config.toml
arch = "vit"
dataset = "read English sentences (LibriTTS-R)"
noise_aug = 0.002
hop_length = 640
input = "log_mel"
num_classes = 2
activation = "gelu"
beta2 = 0.999
epochs = 118.0
lr_schedule = "step"
warmup_steps = 480
Rows from block 2, named by matrix and row number. Rows with one number belong to one attention dimension. Each number is 128 + 32 x the weight over its row's rms, rounded and kept within 0 to 255. All counts start at 0. After the name is the row's rms in percent of the matrix's.
# q: attention query, key and value (stacked) (model.blocks.2.attn.qkv.weight, 576x192, the q third), inputs 64-127
# k: attention query, key and value (stacked) (model.blocks.2.attn.qkv.weight, 576x192, the k third), inputs 64-127
q.51 100 [122 137 121 108 112  96 183 175  97  49 103 101 111 102 180 155 134 192 111 154 108 129  82 144 126  91 138 107 189 135 155  82  86 141 157 142  94 166 161 210 160 143 154 202 163 112  98 170  43 151 167 133 145  92 108 137 140 176 124  95 101 102 115 165]
k.51 095 [136 167 127 160 163 170 124  89 103 140 112 173 144 111 139 100  94  86 118 146 148 174 105  75 138  99  78 120  74 104 161 199 164 119  63  99 121  72  93 126 144  92 132 137 102 169 149 115 173 150  96 167 159 135 115 139 105 132  87  99 208 133 111 144]
q.52 110 [107 112 162 147 132 143  69  89 141 196 150 130 134 159  63 112 122  88 151 108 150 152 160 109 133 166 136 148  87 113 103 194 169 139 110 103 167  75  96  57  89  87 117  58  80 123 182  62 184 111  95 119 120 143 143 136 113  85 130 145 142 148 138  80]
k.52 087 [130  71 121  93 108  68 122 152 149 133 169  82 147 176 119 133 133 162 157 118  95  95 155 167 125 149 166 132 167 155  89  40  85 137 163 162 122 182 169 114 108 177  86 110 186  92 103 148 114 105 128  89  99 152 155 124 168 119 150 155  51 118 170 109]
q.53 071 [118  64 121 119 144  94  91 112 170 135 157 115 122 164 131 158 166 164 138 111 107  95 170 178 138 156 121 151 141 157 111 128 109 154 117 147 102 158 165 112  34 147 125  90 161  85 126 133 144  43 116 140  96 161 185 134 135 112 142 145 128 139 162  50]
k.53 071 [130  81 146 138 122 128  71 181 139 125 122 109 101  83 108 142 170 126  90  76 156 109 144 123 100 140 141 138 153 120 128 143  89  96 183  93 109 131 164 163  95 118 158 114  96  68 150 130 101  78 149 144 130 114 170 190 125 140 186 105 106  39 107 104]
q.54 104 [122  98 144 128 145 134  67  98 161 203 153 144 143 150  88 138 146  89 134  99 152 129 170 140 129 164 132 171  74 121  93 181 155 128  97 119 156  92  91  59  73  97 113  40 100 117 156  65 190  78  93 125 108 161 151 128 122  72 136 142 138 135 136  62]
k.54 082 [128  84 128  80 108  62 103 173 163 136 141  90 146 154 114 134 160 164 124  96 112  93 183 171 108 150 148 162 164 153 108  64  83 110 181 146 123 168 181 120  90 177  93 123 156  94 118 142  83  99 153 104 101 150 162 138 130 117 186 143  43 105 156  91]
q.55 099 [141 141 113  97 119 103 173 168 120  87 115 113 103 108 166 154 125 187 109 134  95 109  99 148 140 106 128 114 187 137 155  71  79 122 132 162  85 187 168 189 156 161 144 188 186 111  77 194  79 150 168 147 142 111 131 133 138 182 146 106 100 115 124 143]
k.55 077 [145 167 149 171 144 167 125 114 124  99 106 156  93  82 149 110 120  75 100 127 174 162  88  96 135 122  98 125 113 102 156 197 156 112 114  85 130  82 102 136 129  64 187 118  58 164 151 124 138 149 114 168 158  95 132 168  94 145  94  83 190 110  78 158]
q.56 097 [175 148 118 124 115 122 187 174 104  94 115 131 134 107 181 125 118 129 117 145 102  91  85 123 108 102 143  94 153 133 157  85 118 100 128 143 103 200 142 201 191 171 134 183 166 126  60 209  66 164 145 119 138 114 114 113 121 154 124 126 119 139 130 170]
k.56 080 [139 173 144 156 134 156 151  66  99 111  85 177  93 109 137 129 119  92 131 126 162 150  86  99 116  84  75 106 121 114 162 206 197 110  85  99 156 104  97 138 162  76 176 152  90 164 146 115 148 144 130 164 162 115  70 125  92 143  90 114 210 154  96 146]
q.57 088 [130 120 126 104 129  92 165 152 110  82 120 115  97 106 162 154 136 188 103 134  99 121 113 139 153 110 125 113 185 145 136  86  85 152 155 158  87 178 193 190 153 143 131 183 185 104  69 196  82 139 162 137 122 121 140 129 168 155 135 115 104 110 117 139]
k.57 078 [118 164 152 175 128 187 108 113 129 132  98 156  90  78 152 110 101 108  89 121 166 161 112  88 125 102  94 131  84  88 159 205 160 113  82  78  85  82 110 140 127  95 156 119  87 133 157 112 133 147 116 176 168 122 145 174  91 126 106  88 190  81  81 153]
q.58 089 [188 149 108 124 114 106 184 144 109  82 106 134 122 107 204 119 105 153 117 140 105 111  88 118 119 114 113 103 173 121 141  73 114 127 108 147 109 191 158 195 178 139 140 195 156 146  74 192  57 158 158 119 159 111 114 133 146 168 140 122 114 132 121 181]
k.58 078 [145 175 132 170 169 167 128 100 115 112  73 181  94  89 124 110  93  97 117 150 156 155  71 104 131  85  70 132  89  90 167 205 169 135  98 113 126  95 109 145 159  87 171 150  87 166 148 105 128 162 115 156 170  89  83 126  76 141  84 132 199 136  89 160]
q.59 098 [ 96  82 152 119 144 118  42  97 166 160 153 138 128 163  81 133 156 123 133 101 135 139 187 137 143 182 132 158 118 145  84 182 143 143 107 129 137 103 126  57  58  95 109  39 116 117 171  70 175  63 101 120 109 166 171 135 120  91 127 157 145 141 157  61]
k.59 092 [135  73 128  87 113  83 100 167 166 141 141  78 121 142  98 142 158 153 107  81 120 104 186 149 111 162 164 161 163 144  98  95  91 114 174 119 104 155 186 118  82 162 107 101 149  81 116 126  80  74 132 114 110 134 185 142 143 130 175 120  63  82 154  88]
q.60 065 [141 188 129 146 120 170 142 117 105 143 102 157 131 128 138 104  98  94 120 147 149 166 115  93 101 137 118 112  68 112 146 141 169 121 121  89 163  64  70 132 169 113 119 132  46 197 183  86 125 186 137 129 140 119  98 130 103 102 102 108 140 135 110 188]
k.60 062 [109 156  91  93 133 121 151  83 117 132 151 124 163 184 139 127 109 152 175 156  53 111 115 130 144 102 103 120 112 131 118 103 129 168  90 171 160 139 118  87 162 153 100 129 191 170 125 140 157 186 125 102  92 158  93  59 127 121  92 158 123 198 154 149]
q.61 090 [177 152 117 114 122 141 197 145 105  80 116 119 119  97 179 109  88 134 109 139 118 101  92 115 119  89 141  78 144 119 145  85 106  97 125 142 118 178 144 204 210 184 141 212 153 153  91 180  81 204 149 126 148 101  99 102 116 156 126 117 103 119 117 204]
k.61 083 [161 191 120 157 140 159 156  80 100 116 101 169 113 121 150 124 100  99 146 164 146 178  71  96 111  70  69 104 105 112 159 185 185 120  70 110 139  95 102 117 173  72 139 165  97 154 130 106 152 158 135 154 151 113  63 124  98 127  85 121 178 163 108 162]
q.62 102 [105 101 144 143 128 139  68 101 163 181 153 127 133 170  78 121 143 106 146  91 147 118 188 128 124 171 126 165  98 142  94 171 146 132  98 127 143  94 105  44  69  91 117  30 107 114 155  78 181  83  95 136 116 169 164 152 122  70 124 160 139 131 156  65]
k.62 083 [119  72 145  93  91  71 106 173 147 141 121  96 115 157 115 150 158 151 110  83 130 107 179 148 118 158 160 145 152 145 101  86  72 115 184 135 108 152 174 128 103 166 125 116 145  87 102 123  84  91 137 117 113 141 179 132 133 137 189 135  59  86 164  86]
q.63 092 [121 154 134 149 135 164  98 103 132 172 130 138 152 149 104  95  98  73 150 129 167 135 117 102  91 136  98 128  80  95 139 165 182 108  98  87 181  83  65  81 151 127 112  95  78 178 184  89 179 165  90 108 141 139 108  99  74 102 116 125 151 155 115 141]
k.63 087 [143 110 112  69 133  84 177 119 121 122 120 130 125 145 130 155 141 172 181 145  86 119 131 162 123 140 147 122 177 157 101  68 129 151 155 197 168 175 136 129 143 154 108 145 177 127  89 138 129 144 158  72  86 133 109  87 151 129 146 165  87 179 163 149]
q.64 106 [124 103 141 147 137 149  76  87 156 196 157 135 141 159  92 133 151  85 141  96 154 135 189 123 121 168 120 164  80 142  95 181 179 138  97 119 163 108  95  52  71 103 113  38  94 122 154  84 197 102  90 117 114 163 158 127 120  73 135 160 149 150 141  80]
k.64 087 [132  75 135  84  90  77 110 164 152 131 136  98 115 137 124 140 167 159 118  99 122 100 169 165 109 151 155 143 175 159  95  73  85 112 181 138 126 168 181 118  94 176 117 123 160  87 107 128  66  92 148 123 106 136 167 128 149 128 179 141  65 118 152  90]
q.65 108 [154 143 100 111 122 123 194 151 113  65 106 119 121 103 182 131 127 156 127 156 101 113  82 140 130  93 133  89 158 118 165  75  80 112 154 140  90 164 159 188 177 152 152 197 177 130  87 184  69 172 163 126 130  93 102 118 126 178 124 109 104 118 113 178]
k.65 086 [141 180 137 177 159 191 132  84 110 119 109 177 115  90 147 117 100  96 126 163 149 176  76 106 136 105  98 102  99 109 155 184 175 133  93 102 130  87  95 139 143  79 161 139  97 174 146 131 156 151 132 163 165 121  96 127 119 144  74 122 191 149 102 163]
q.66 106 [164 162 103 115 108 110 194 154  94  76 109 130 125 107 182 140 119 159 110 155 103 126  83 135 130  88 126  95 162 136 154  64 104 104 144 137  99 166 160 208 195 171 144 210 151 128  97 187  69 171 171 135 141  89  92 114 127 183 132 112 108 112 126 170]
k.66 094 [130 184 138 177 151 176 139  84  93 126 106 184 111 112 143 110 107  94 116 158 157 171  82  93 133 100  90 105 103  95 159 200 178 133  86 117 141  97  85 130 153  81 152 144  88 181 133 122 166 160 114 145 157 118  90 123 109 129  76 124 193 147  88 161]
q.67 080 [154 183 141 145 123 156 197 126  84 105 108 129 119 108 155  94  95 103 124 165 137 146  69 104 121 104 123  89  99  95 159 124 126 102 118 112 146 109  96 172 215 141 162 180 108 171 135 148 108 208 145 110 169  88  87  96 118 141 100 113 146 140 100 201]
k.67 082 [139 155  90 110 155 133 178  65 114 128 126 147 160 188 135 125  93 138 190 160  93 144 116 105 139  79  98 102 114 142 135 110 148 157  62 140 174 128 126  89 184  93  87 151 145 190 114 123 170 197 120  93 145 149  59  84 122 117  74 148 131 199 128 161]
q.68 080 [150 145 111 119 118  96 165 141 109  84 126 124  99 119 182 133 116 157 100 150 112 107  86 127 123 115 113 109 167 125 157  82 101 129 132 159  87 195 184 181 175 147 144 177 177 108  77 203  62 142 163 126 147 124 139 121 128 166 124 123 104 123 121 166]
k.68 064 [131 158 141 178 140 180 104 133 133 115  73 169  86  55 130 130 121  76  94 115 186 150  92  91 134 113  84 128 111 110 178 232 157 123  99  94 107  78 117 149 142  89 190 153  75 132 126 134 117 131 120 173 180  80 143 166  91 157  97 108 177 104 105 161]
q.69 100 [150 160 114 119 111 113 193 163 101  60 112 122 112  90 195 137 116 152 108 160 103 131  74 129 124  84 129  93 174 132 142  81 109 126 145 148 114 163 151 211 179 153 155 203 149 139  77 201  62 171 161 122 153 109 107 108 146 187 132  99 123 124 112 188]
k.69 089 [120 171 135 174 157 188 141  93 115 108  98 162 127  91 143 115 117  82 124 142 145 171  85  91 144 100  96 114  97  97 170 184 166 133 100 127 146  94  76 136 160  91 141 128  95 162 141 123 175 165 109 154 150 109 101 121 104 142  77 126 197 158  84 146]
q.70 099 [140 173 117 105 128 116 213 150  94  74 104 112 125  78 184 114  96 171 109 152 115 130  61 134 125  94 136  87 164 122 153  71 100 127 140 139 117 158 149 213 185 153 152 214 136 152  91 187  81 177 180 121 147  84 105 107 128 169 124 105 119 118 108 191]
k.70 094 [144 189 111 160 162 153 134  81  99 128 105 151 133 148 139 114  88 108 126 170 122 179  97  88 136  81  68 109  92 102 151 170 160 140  54 122 143  92 104 105 163  85 112 143  97 174 135 113 163 179 124 146 148 138  74 112 121 111  78 137 192 165 122 174]
q.71 107 [ 91  96 156 133 140 136  68  94 159 185 157 143 131 154  78 121 132  92 136 115 159 141 164 134 132 174 118 161 101 120  98 176 167 134 122 121 167  84  97  46  73 101 101  57  87 126 168  67 197  82  89 122 120 163 147 134 117  79 119 153 143 141 138  87]
k.71 099 [133  67 128  96  95  88 121 180 155 130 154  75 147 149 104 151 147 159 123 109 110  95 160 159 113 156 160 144 149 162  90  53  67 114 179 155 110 163 172 117 100 175 115 109 154  93 110 143  93  99 128  94  87 152 161 128 160 106 169 135  57 121 156  87]
q.72 077 [113  82 126 105 130  96  90 113 153 130 162 127 111 143 108 147 176 159 114  95 100  92 173 160 151 143 145 170 150 150 103 132 116 166 133 163 122 169 168  96  43 128  98  80 161  85 113 120 151  42 111 140 109 167 184 145 142 125 150 160 116 137 165  39]
k.72 073 [122 103 154 129 102 126  81 189 149 143 113 113  91  77 118 135 158 105  74  75 158 112 160 141 134 164 157 142 148 120 128 130  85  84 195 104  94 126 161 140  69 127 148  98 107  65 149 142  82  76 130 162 124 107 183 172 128 121 178  89 112  60 119 100]
q.73 101 [ 93  99 155 119 151 141  56 107 150 178 146 124 135 168  83 143 146 102 149  92 144 141 186 128 132 181 130 158  92 145 107 187 148 156 109 124 137  93 108  53  67  85 108  36 113 119 152  77 174  65 105 138 109 147 173 129 132  93 133 147 152 141 153  56]
k.73 087 [135  77 129  88  98  82 103 165 162 139 135  80 123 148 106 129 163 150 118  94 117 106 175 141 107 150 145 161 164 159 105  79  70 103 169 133 103 146 177 132  83 157 124 114 143  71 115 120  77  81 131 116  93 136 164 138 125 124 181 122  68  89 156  77]
q.74 079 [ 62  93 123 119 141 122  69  90 161 155 148 125 128 157  91 129 161 130 150  92 112 163 183 148 160 161 111 182 116 138  96 178 156 155 146 135 141  77 120  60  41  80 114  59 104  97 162  84 177  64 107 114 119 142 163 146 138  86 129 148 141 127 131  55]
k.74 067 [108  63 138  90 110 115 112 196 131 137 148  61 127 151 100 145 135 129 115 118 139 121 172 164 148 159 162 127 171 161 112  56  74 111 170 121 121 154 147 129  79 178 127 112 136  81 109 151  99 102 130  93  88 134 190 134 164 117 195 125  79  92 148  86]
q.75 080 [157 175 113 119 131 144 191 136  94 107 102 136 133 101 153  97  70 102 119 165 138 142  53 111 113  98 130  82 119 102 143 100 137  90 120 120 141 107  98 177 221 137 162 179 113 189 121 154 122 215 133 114 151 102  73 120 110 155 114 103 138 143  91 215]
k.75 081 [122 176  94 123 144 126 176  67 115 130 104 153 168 177 137 118  99 127 168 177  93 138  91 107 131  87  96 105  98 126 127 114 173 156  83 144 171 124  96 101 185 115 105 137 136 173 112 134 164 197 119 100 126 130  58  84 134 132  90 151 147 206 136 155]