A small sound classifier, trained from scratch: moe soft, trained on read English sentences (LibriTTS-R).
Rows from expert 6 of block 3, named by matrix and row number. Rows with one number belong to one neuron. Each number is 500 + 40 x the weight over its row's rms, rounded and kept within 0 to 999. All counts start at 0. Numbers have three digits each. After the name is the row's rms in percent of the matrix's.
# up: expert up (model.blocks.3.mlp.up, 16x96x192), inputs 0-95
# down: expert down (model.blocks.3.mlp.down, 16x192x96, transposed), outputs 0-95
up.65 108:517515456532476450436465470462543546466465460464526544515536484536425452525557457564462455553515528455451489471453452476525457462459468558506437477451452456529533567446459514543524567460502477499462558454525437540535441461523550474460541529501524480532469524426555541516541455567463545546
down.65 147:514520489502541475534539484522492469467460522480530476576497451499467548537561458551471458535487526441486452428447472433463463466533475531481545430486455461521456476472536495524540548536541435547485509470491540469551459469527473457455525450522547526521528534532540540527559450520527450538
up.66 173:455475558517463535526544530536461482491506514575423477493432615477527514520524569482533531513455522524529494584554515544494502504485536510537568530541528492476477452497482474532500466540420541477533447527533499462447519549474499567562482481523509532524402504529434485463488549495556410466
down.66 180:493517478462499483522523545519560520490520539481512460510441430566487537451491507509470492513527552504522510402517592581528573434505459499442453540487479479488447458490461448481419490466509542425465510466486482425476529554458546449482485490461466500496573486507469511470473540448490583492
up.67 119:523532415454527494487421489477461468539444562470552487526572410490492505422483480481455524462528418481515470368425509470545528522548519485451486476507495529499443495493503527471474493468544455572504547506476522479569463498493485422458446505538471451517582528475469506524520420481442571532
down.67 105:453461471509468460592515509495459481487567554539468525572505494487493556536494531499459562521550578547471504507498497545486509403494499508517540438487573473492495488512451396561467529489499529488475487466460481486477519502484548529541507479510455565540509452477418496438452519433524466550
up.68 051:511496501473522440461526398461552543467493494507441510518473481493473451486543467514536468489548520457504454541462488487492429487494464498496470490503465465528497552520473571476583514489474533498514500503533500550556467462547537485443522518499537556535521482462583550559534464520444560481
down.68 054:564467414472498526486493587513485483493548557463447423595464432501504568487454502496426540470529527521553495436521564527470515480474541525513498508518501604438510512582484438506532488498542563520555501525526547472521541500469510498473515490511465503552557454465423458484485519427514569530
up.69 054:496528451509539426509480424474523552456512544478542547493528536535422458450526425563523482510539510482496530498460483465551454484531393573491488514489410455506528506475463558493552482458466526506505475437498501527501409448559488488483596464505534492536511516484506521473586404563416529470
down.69 052:511475489413503502507507581550514442440449511511466455506556485485497445459492518490515490468399541487500498354515465492540566474593564533453487554576496446482423409476506462568485487477479486574499548492515582496439456539466491512541509456496479526470502476459522447523464437490474544509
up.70 045:544460507528506533479515525460499557538501535471503561403482511505488424569537499581451425569519559445506442496442454441476473504567484544494450477446448462516471548464516462512536547509500436465496502454508459507526387466515466448436539545463499489469465535517499605445595501545525462479
down.70 050:591475558469479476426418498461516506483510440510500518489520387516491499431445497438510522547562499559490508518533558467563533503546467506492518536563474572482445491516507473429496484513512489509530528415537533499553519481574532500464526528436540449517611542536479502492504563466453557515
up.71 361:471451549477494539541542545513473467529550490537450480454449513498535536459450540452510552460452533531531544543529561549476547476463547444535535547528551525441497471505531466489446455521504536454540474527491526461444542558454468552552449473510437539462481474539469448477442544453538473493
down.71 331:490510574460521480470528533544552534490515518491495473488507489524456490469480522531514471567534550549487511479488608607536522435521482479479417499452501451497469451515435478443462493447506564428461488453437452447488582569477548483499513542493518518444520443533488493478443557509526513461
up.72 048:476503500535490520479594520472502569492558528463552487488444525526498454509510573567539480529545488480434543488532409433539487427487502531481461488470498456484490559447534453487561546472531496484475464453462525524442486488545489517424514500470564486492560408506458490496581463517519501444
down.72 055:535518452502554576448484498426544444462538583574450455458447456449497504479442514497510520449515558505482466461492468487526522533555524563545525498527422419452533510475542432482492472557456537536504431435493487574495595460515463516454480512524503474438473492490451475481495498481480443507
up.73 049:474474446520510502446528432533534520492496520413479557500496549533452511466528426544491437587537557415462527491507487455530457485463490598532561428490489451508509509455511463532582489472467518545506496468489423605566477477525492438419586578508541509484498488494542476503507503566555521448
down.73 051:508406507473503473573520458491486469454494465557459484531544522508506556483433466524476546493536483490531547398531567418595538486483510445514608528480506451450462543509499500490489411459557538543511536526539445527455483499518466550548525522512492453545478479515443460493467506467440466581
up.74 099:504485514536516467448484472507538494456413473555534521462561497512500469494542472527486504541574487492481515527528458486543442554472457568505475435428450488534530518528474520471566520478496469581466494507476470549565464515505600494479521558514516479498480477502515554439465465557493512506
down.74 090:462473383513473554587481646504468453489542468553433523516474444515513560489478529432458543484459477511520478457510482627503540469514559459513529506519656530475517497523499476539395524526439507502545546484551535434443522496424486510483443501480431507458549513502476550514503562504457542500
up.75 127:536512407541505508496421489448522481485446503468519469562548439517500516575502476464445490469571441481493414436475467475540482572507489496477493448504490514556504510480530511532462500510509430628511544537500489517532488501482571495490488497443493468591553562475483560521500448486443559551
down.75 143:424473484493470487584486521516503499517583544513457503543450455516506548473511548501476558504515570525529532468505529569526535408483466491525475490487575487493522474498466398537433526474480555444504509446484487468453549505507511496511465510492432527511525464516410473466452534415495565518
up.76 120:543517470468522533532430518510438451510503539529512418528556433488465565533472525469443518470502337528525426449504531472585541571525540455471514519526519590469447438486543491476437461492497443579510519561466534419499543525494550507518411524492483494468539491487445495528479492444434490537
down.76 161:446486483433491461579535534553525538507545516491476480545458455534516516485506535496483546538539615498497518446539517604493523389506496543505477493477545455517475467510442408515458491473514533472494514454530463443450509534467548493493495469447477511538547514510428493438471538474495522515
up.77 063:497500526448521425445541458543556592434456490484527533423481513472455472473490494525528473571553512484496540583511458475429435441507452465487497426428531501492559494537455515500585496511489544473499485476502475553480490476495479467450618503455540467552423480569517501450514514478520438518
down.77 060:503514439466431518536476526471475432534502506468530556480483473582485475428462500458423514463566517505566508496510488534470448476461436443532502471551556498482486531504515497482513485416509484412497507448474543496455515470453485435477424458509410530500511539519499492466484502473492513540
up.78 053:461501486507403515457505477521585527521521446464539550479608496464487505542501518524605467566497507521474490527484488476434542532468450473514502516504454483467539607482551583500453516481525465479515475532495534507517482409509524431440486493509558418458468477412547517507509486584519560546
down.78 056:490509488437470528471540481519515454475474492540552454551526512464472399495516498498499522473442471556614492562543512480468526577517512544488549462499572491494505454461511458479521552499537482444460552506466522464444509557495516502542462526469514461471512506673452505484550488515528440459
up.79 055:478554467497500432465543492501502568482472476492552560527508564485453471467602497562454492533480529457434506450444442449531477520527448554485455465479444466502483456491463506531535586500529473454494509502556475518514491508512481460485523553454593468567507468462562502523499434531508469470
down.79 046:527450548509441457437516465512597516490467522479573512512472537479485521460490543514475468537465454492448524506472524498518481485457542539503466506428550526511512590460465513527476457498601546524573532521561421557497522541518471493515517429452492538394511555524481437472536482535479563545
up.80 206:487545497432511513556511528544493497592554584520496435526458465462520520509459547474523542474451498485521529455503556532470554493537526456467527553536524543442415412444553460551430504514482482435477572513539568422470543558520440504504443491547455495470576438547485481539481507445468503557
down.80 236:460493562479519458509539539543567529495515522452500475505492450554472491497502508527539485561563551546505526432473561589543535420510505493489428515464522443522449466521439486448471496447517571444473502453458465435485564547473561442470528528462497511459552446527473490447461548483496558504
up.81 083:552491439457524443469472525515582514509502509435553497476477502530484482579548449561512432548516524481466489489468445447503421461525448587473429446502447453516497526481466484548543548497539486533478563465475496514570473457475553412403530512517544466519539477506545517550520462555468492462
down.81 059:548477449528484488461496520535523562441476538471494523550418458528490505505435525501520420483478449430462430425534503509560555480609541506484594539461490486474439512521462475514443479500470540495525537441550446546484467531508516527438508455452515431535517514468592537555463411564495543552
up.82 083:476512464508500490498490462511491543484505467440501556545511503546508453476482455538483475530537553505473523472513436461477391484483475548507448512494424412509561527535450507582520570513463494513533486455536412536523441444556514490453601532543519502512473478475531524476531420503526552486
down.82 085:453493480568500487476460514466420490476443454433463505532441467520513545502527479468513516480521452615557499469518543501574541569470576479528521600512521483553552477548520422527503429473474497607584464491539528488485475531471455473522492479477454518472468498433548519549445487489471507471
up.83 046:454482429463526461478422444475520560507455473448510539426512546535536474482471472600432503554523483495525545482461510490527517491563457537512453481462450437531498565534460579491551561505559511474470499438458463553516433486513459496482548534496557503518520471498573479489522450521436467520
down.83 045:507462484570445481462523489472447512534510492456516587501501533462503483499493473479486442483490487525450407435452529522560503508498568463498420483449468458417516553539534458525601507578506533445497504530493549508551494474558477512504501514480500521564450443464496510505468512538537492463
up.84 054:524485518484535424448516410498513560489490504402505541439476518494520421498525485578505447586553583440422548523512461454556421456545460498500485501500428487483471540508465498518503516451522470504494522447502436560522483492528453518466530484507509482498465493487547622500499545538465423478
down.84 054:497506470489478558515480508465567510473509530580453553548443466573558423459451538472513469463452536495453542512560513440531512554547499545503551570525493474568524426506513482568524457566500575457585505516468491538464511492514517506529537526470458522486452472521448450503476554515460477524
up.85 043:454542555530496481461453420549508482446484400474480500487528502556474503519516511568476490494584560537458494465496512458492449555466395523544550461520443430508556484516512521524582504469496498498507486510500480481480436465499505458417473527470534510551544465510555518408585540536482491578
down.85 047:499451548531460447503499554586446559497433541519494447519479509543515542476472487562555569481475451470541524562482499489534456462537497521436528524489534469565471537521553521494532421434509478492499463512517525497495506463508500559547417569503464514482536552517542507525464505481522437477
up.86 199:443475552499504537522548532553480483498531505577450462489450605467536526530529559479507525503451522537521503595552515543477529516482529514537556531518528506470471453498489480534499477527427542494518452539518501446455503533490509568565482484501492557525420488536448474485477547465555422482
down.86 183:489531484475486484506498549554548524506516518450495473510476426555483500448503503503475494511508549487500514380522589595545569437521471502468464513474507476490452465490474445505439489473499550444476514445502501411487518537440543463493482513447466496506582507513454531468492542451478575503
up.87 141:450457521554428526522556520470489511455539467538474558492455543495519485442576523459525524504456533521552505584519509552483499474455526512547534512540513475500574511555448509527510493547508579441542416487475447510450508508487472535581528472485505536541443534447468445455463546486552429492
down.87 160:486521495465510465493465514533536516504529530481496486535422429547435550495476512528422500529570575507511510451510605569541555418535469443466461569483506478469456470476480412509431480474533525417466513434491509419477560522496540489490474500468484506497570462500490518473495512476473572480
up.88 045:529597506507536472535519472504489514501493526487583525554476571539531450441518480486474474521549486470486556479476568504454448465538441481494489440521383492534499497537517507498492503401558452534438523504505507561513452434532502466501516479562547485486520526537528485480462420513474469496
down.88 055:506469519492520472506478493514459519421488533474573524489428515520538499465460532561438526429472588477431556470522461489481507530482531479549510462544570456531472463469580474523456476498456532418482467494513543525500523541428424547496481454481456515533457468527451535494490470449497431486
up.89 059:513514490446512467484473432510532505482486539490519507457534479494435422476501529537500517538521491484461559472464499470548464515513426571531409469443469400527498470444485552485540506501487413476505542476474462513554462432475481428462546554477549509511489481517507498491517492558490516501
down.89 057:456499456486449486457516485483517505492463483446473558446571518510483582451579455547518485496571489577578611500487467487458414535464438578523502508512442488590536551545479517580524470462441526487521474461487509532531522489475502507480463413448571541499554465483428473506517431488508539477
up.90 137:585500392528471518527471531425479459469459463496529520554566442540538534449505479482465491452549442502518381431451471500530505552501521477499490478539526515573526533523552489512451525487501493559495495504478508520538521496468544529511501476514456476511563548404522505491481475470443538567
down.90 133:457467501489464443550468518473534523521580553506477545544431462526478533492497524489460566542551616500539562480513535560523534382476475452510483534507552481484482472510483422514441504473534563440494535433503496459501543514511488510491489529486446520537552418481438476478503526463481543486
up.91 065:520517478530478456433506426467534514510494471492512519495541474479493431511528541580485461569564499493463483541509477463501428532473460545522455467506505493521570576514457527496556507460501463614460496479516452528557458490502554542431568515543531508535491512452502575526511466585495485504
down.91 057:468491441537498493528491561488522501491453455498489460446490500469432475511468517484525485565494469434440467482527494550475534585530526487527481559438590471466481506600519481462471530539402474532495518472539502430431548511437476526501456483413458496517490463559445600452491487507499539511
up.92 084:568533502520526498410496472500527516472457440452542532522565569486495445482482451547499472555523526454383459566509442424454462502504445543522452461434452450506525512462489516540520573498511491484477484436524451558545464498527503517468553556557576515529472509504535523538519517588486468482
down.92 096:559506530499485499511481554484513486555477589524509506431526496454504442453492522519475452563544510499479506517546503544495490523509447547539443457467558550530496503562515403474549489479471556478499501534408428553522524503450546512539444513512520459421474479504520527467470587530564445438
up.93 042:496504467536517476502444477411530534537478529487467475524585463520487522477530518494431513553480543468423510539488432504480464524484480527499489442530492546506489571523484559507555564485508483559419452498489509584537407452494514438463522543496532517524547509520514532492549508527502572498
down.93 052:511552448409530487480564517560438493446500474503546452513455527490544520482527530547488493527488545614563501511568486520489469520549443468542529535517477480499527426560516455502460470518445512470580441462487500569414497468492508536523465461470453572501455467586520400469454458464551517533
up.94 048:446496542533536466443504457475541480471519492544560512489488536524473422479549518553488503514559550478477551485537444513507445412513486524484492477517447542578499533502502486522568473443507491517484514493499483522444418469507464472430540508507578480488509506379500545503554498543498488550
down.94 045:473462518500463456476519510460464499536426545490470518447486540461510413574469518526532477471524503470501470474521539515470546461567539502485569478492552427470455496446480577412479545505576494502448488487492457520502451527456465580511510499452462526542479508422506490459436487503472475433
up.95 112:545523513485530487476558458519539544477453477477533493499518552488495449468483517547462451538512576488479507603498450512486455495494467537521458482404479432482517499498473559541543551581551533484493434427475425531508478490489490523507563528498529494504390526549560501507517497560582478472
down.95 079:530506483508507513512527538512513452507500543500501488521555485506474466440426544495487500494533454511490485473498485547522547529507567506523404499519545552511453510509537493430517422442466564498463560507454464490487512502446564446519448577559486504471509467509557516506423621495594509501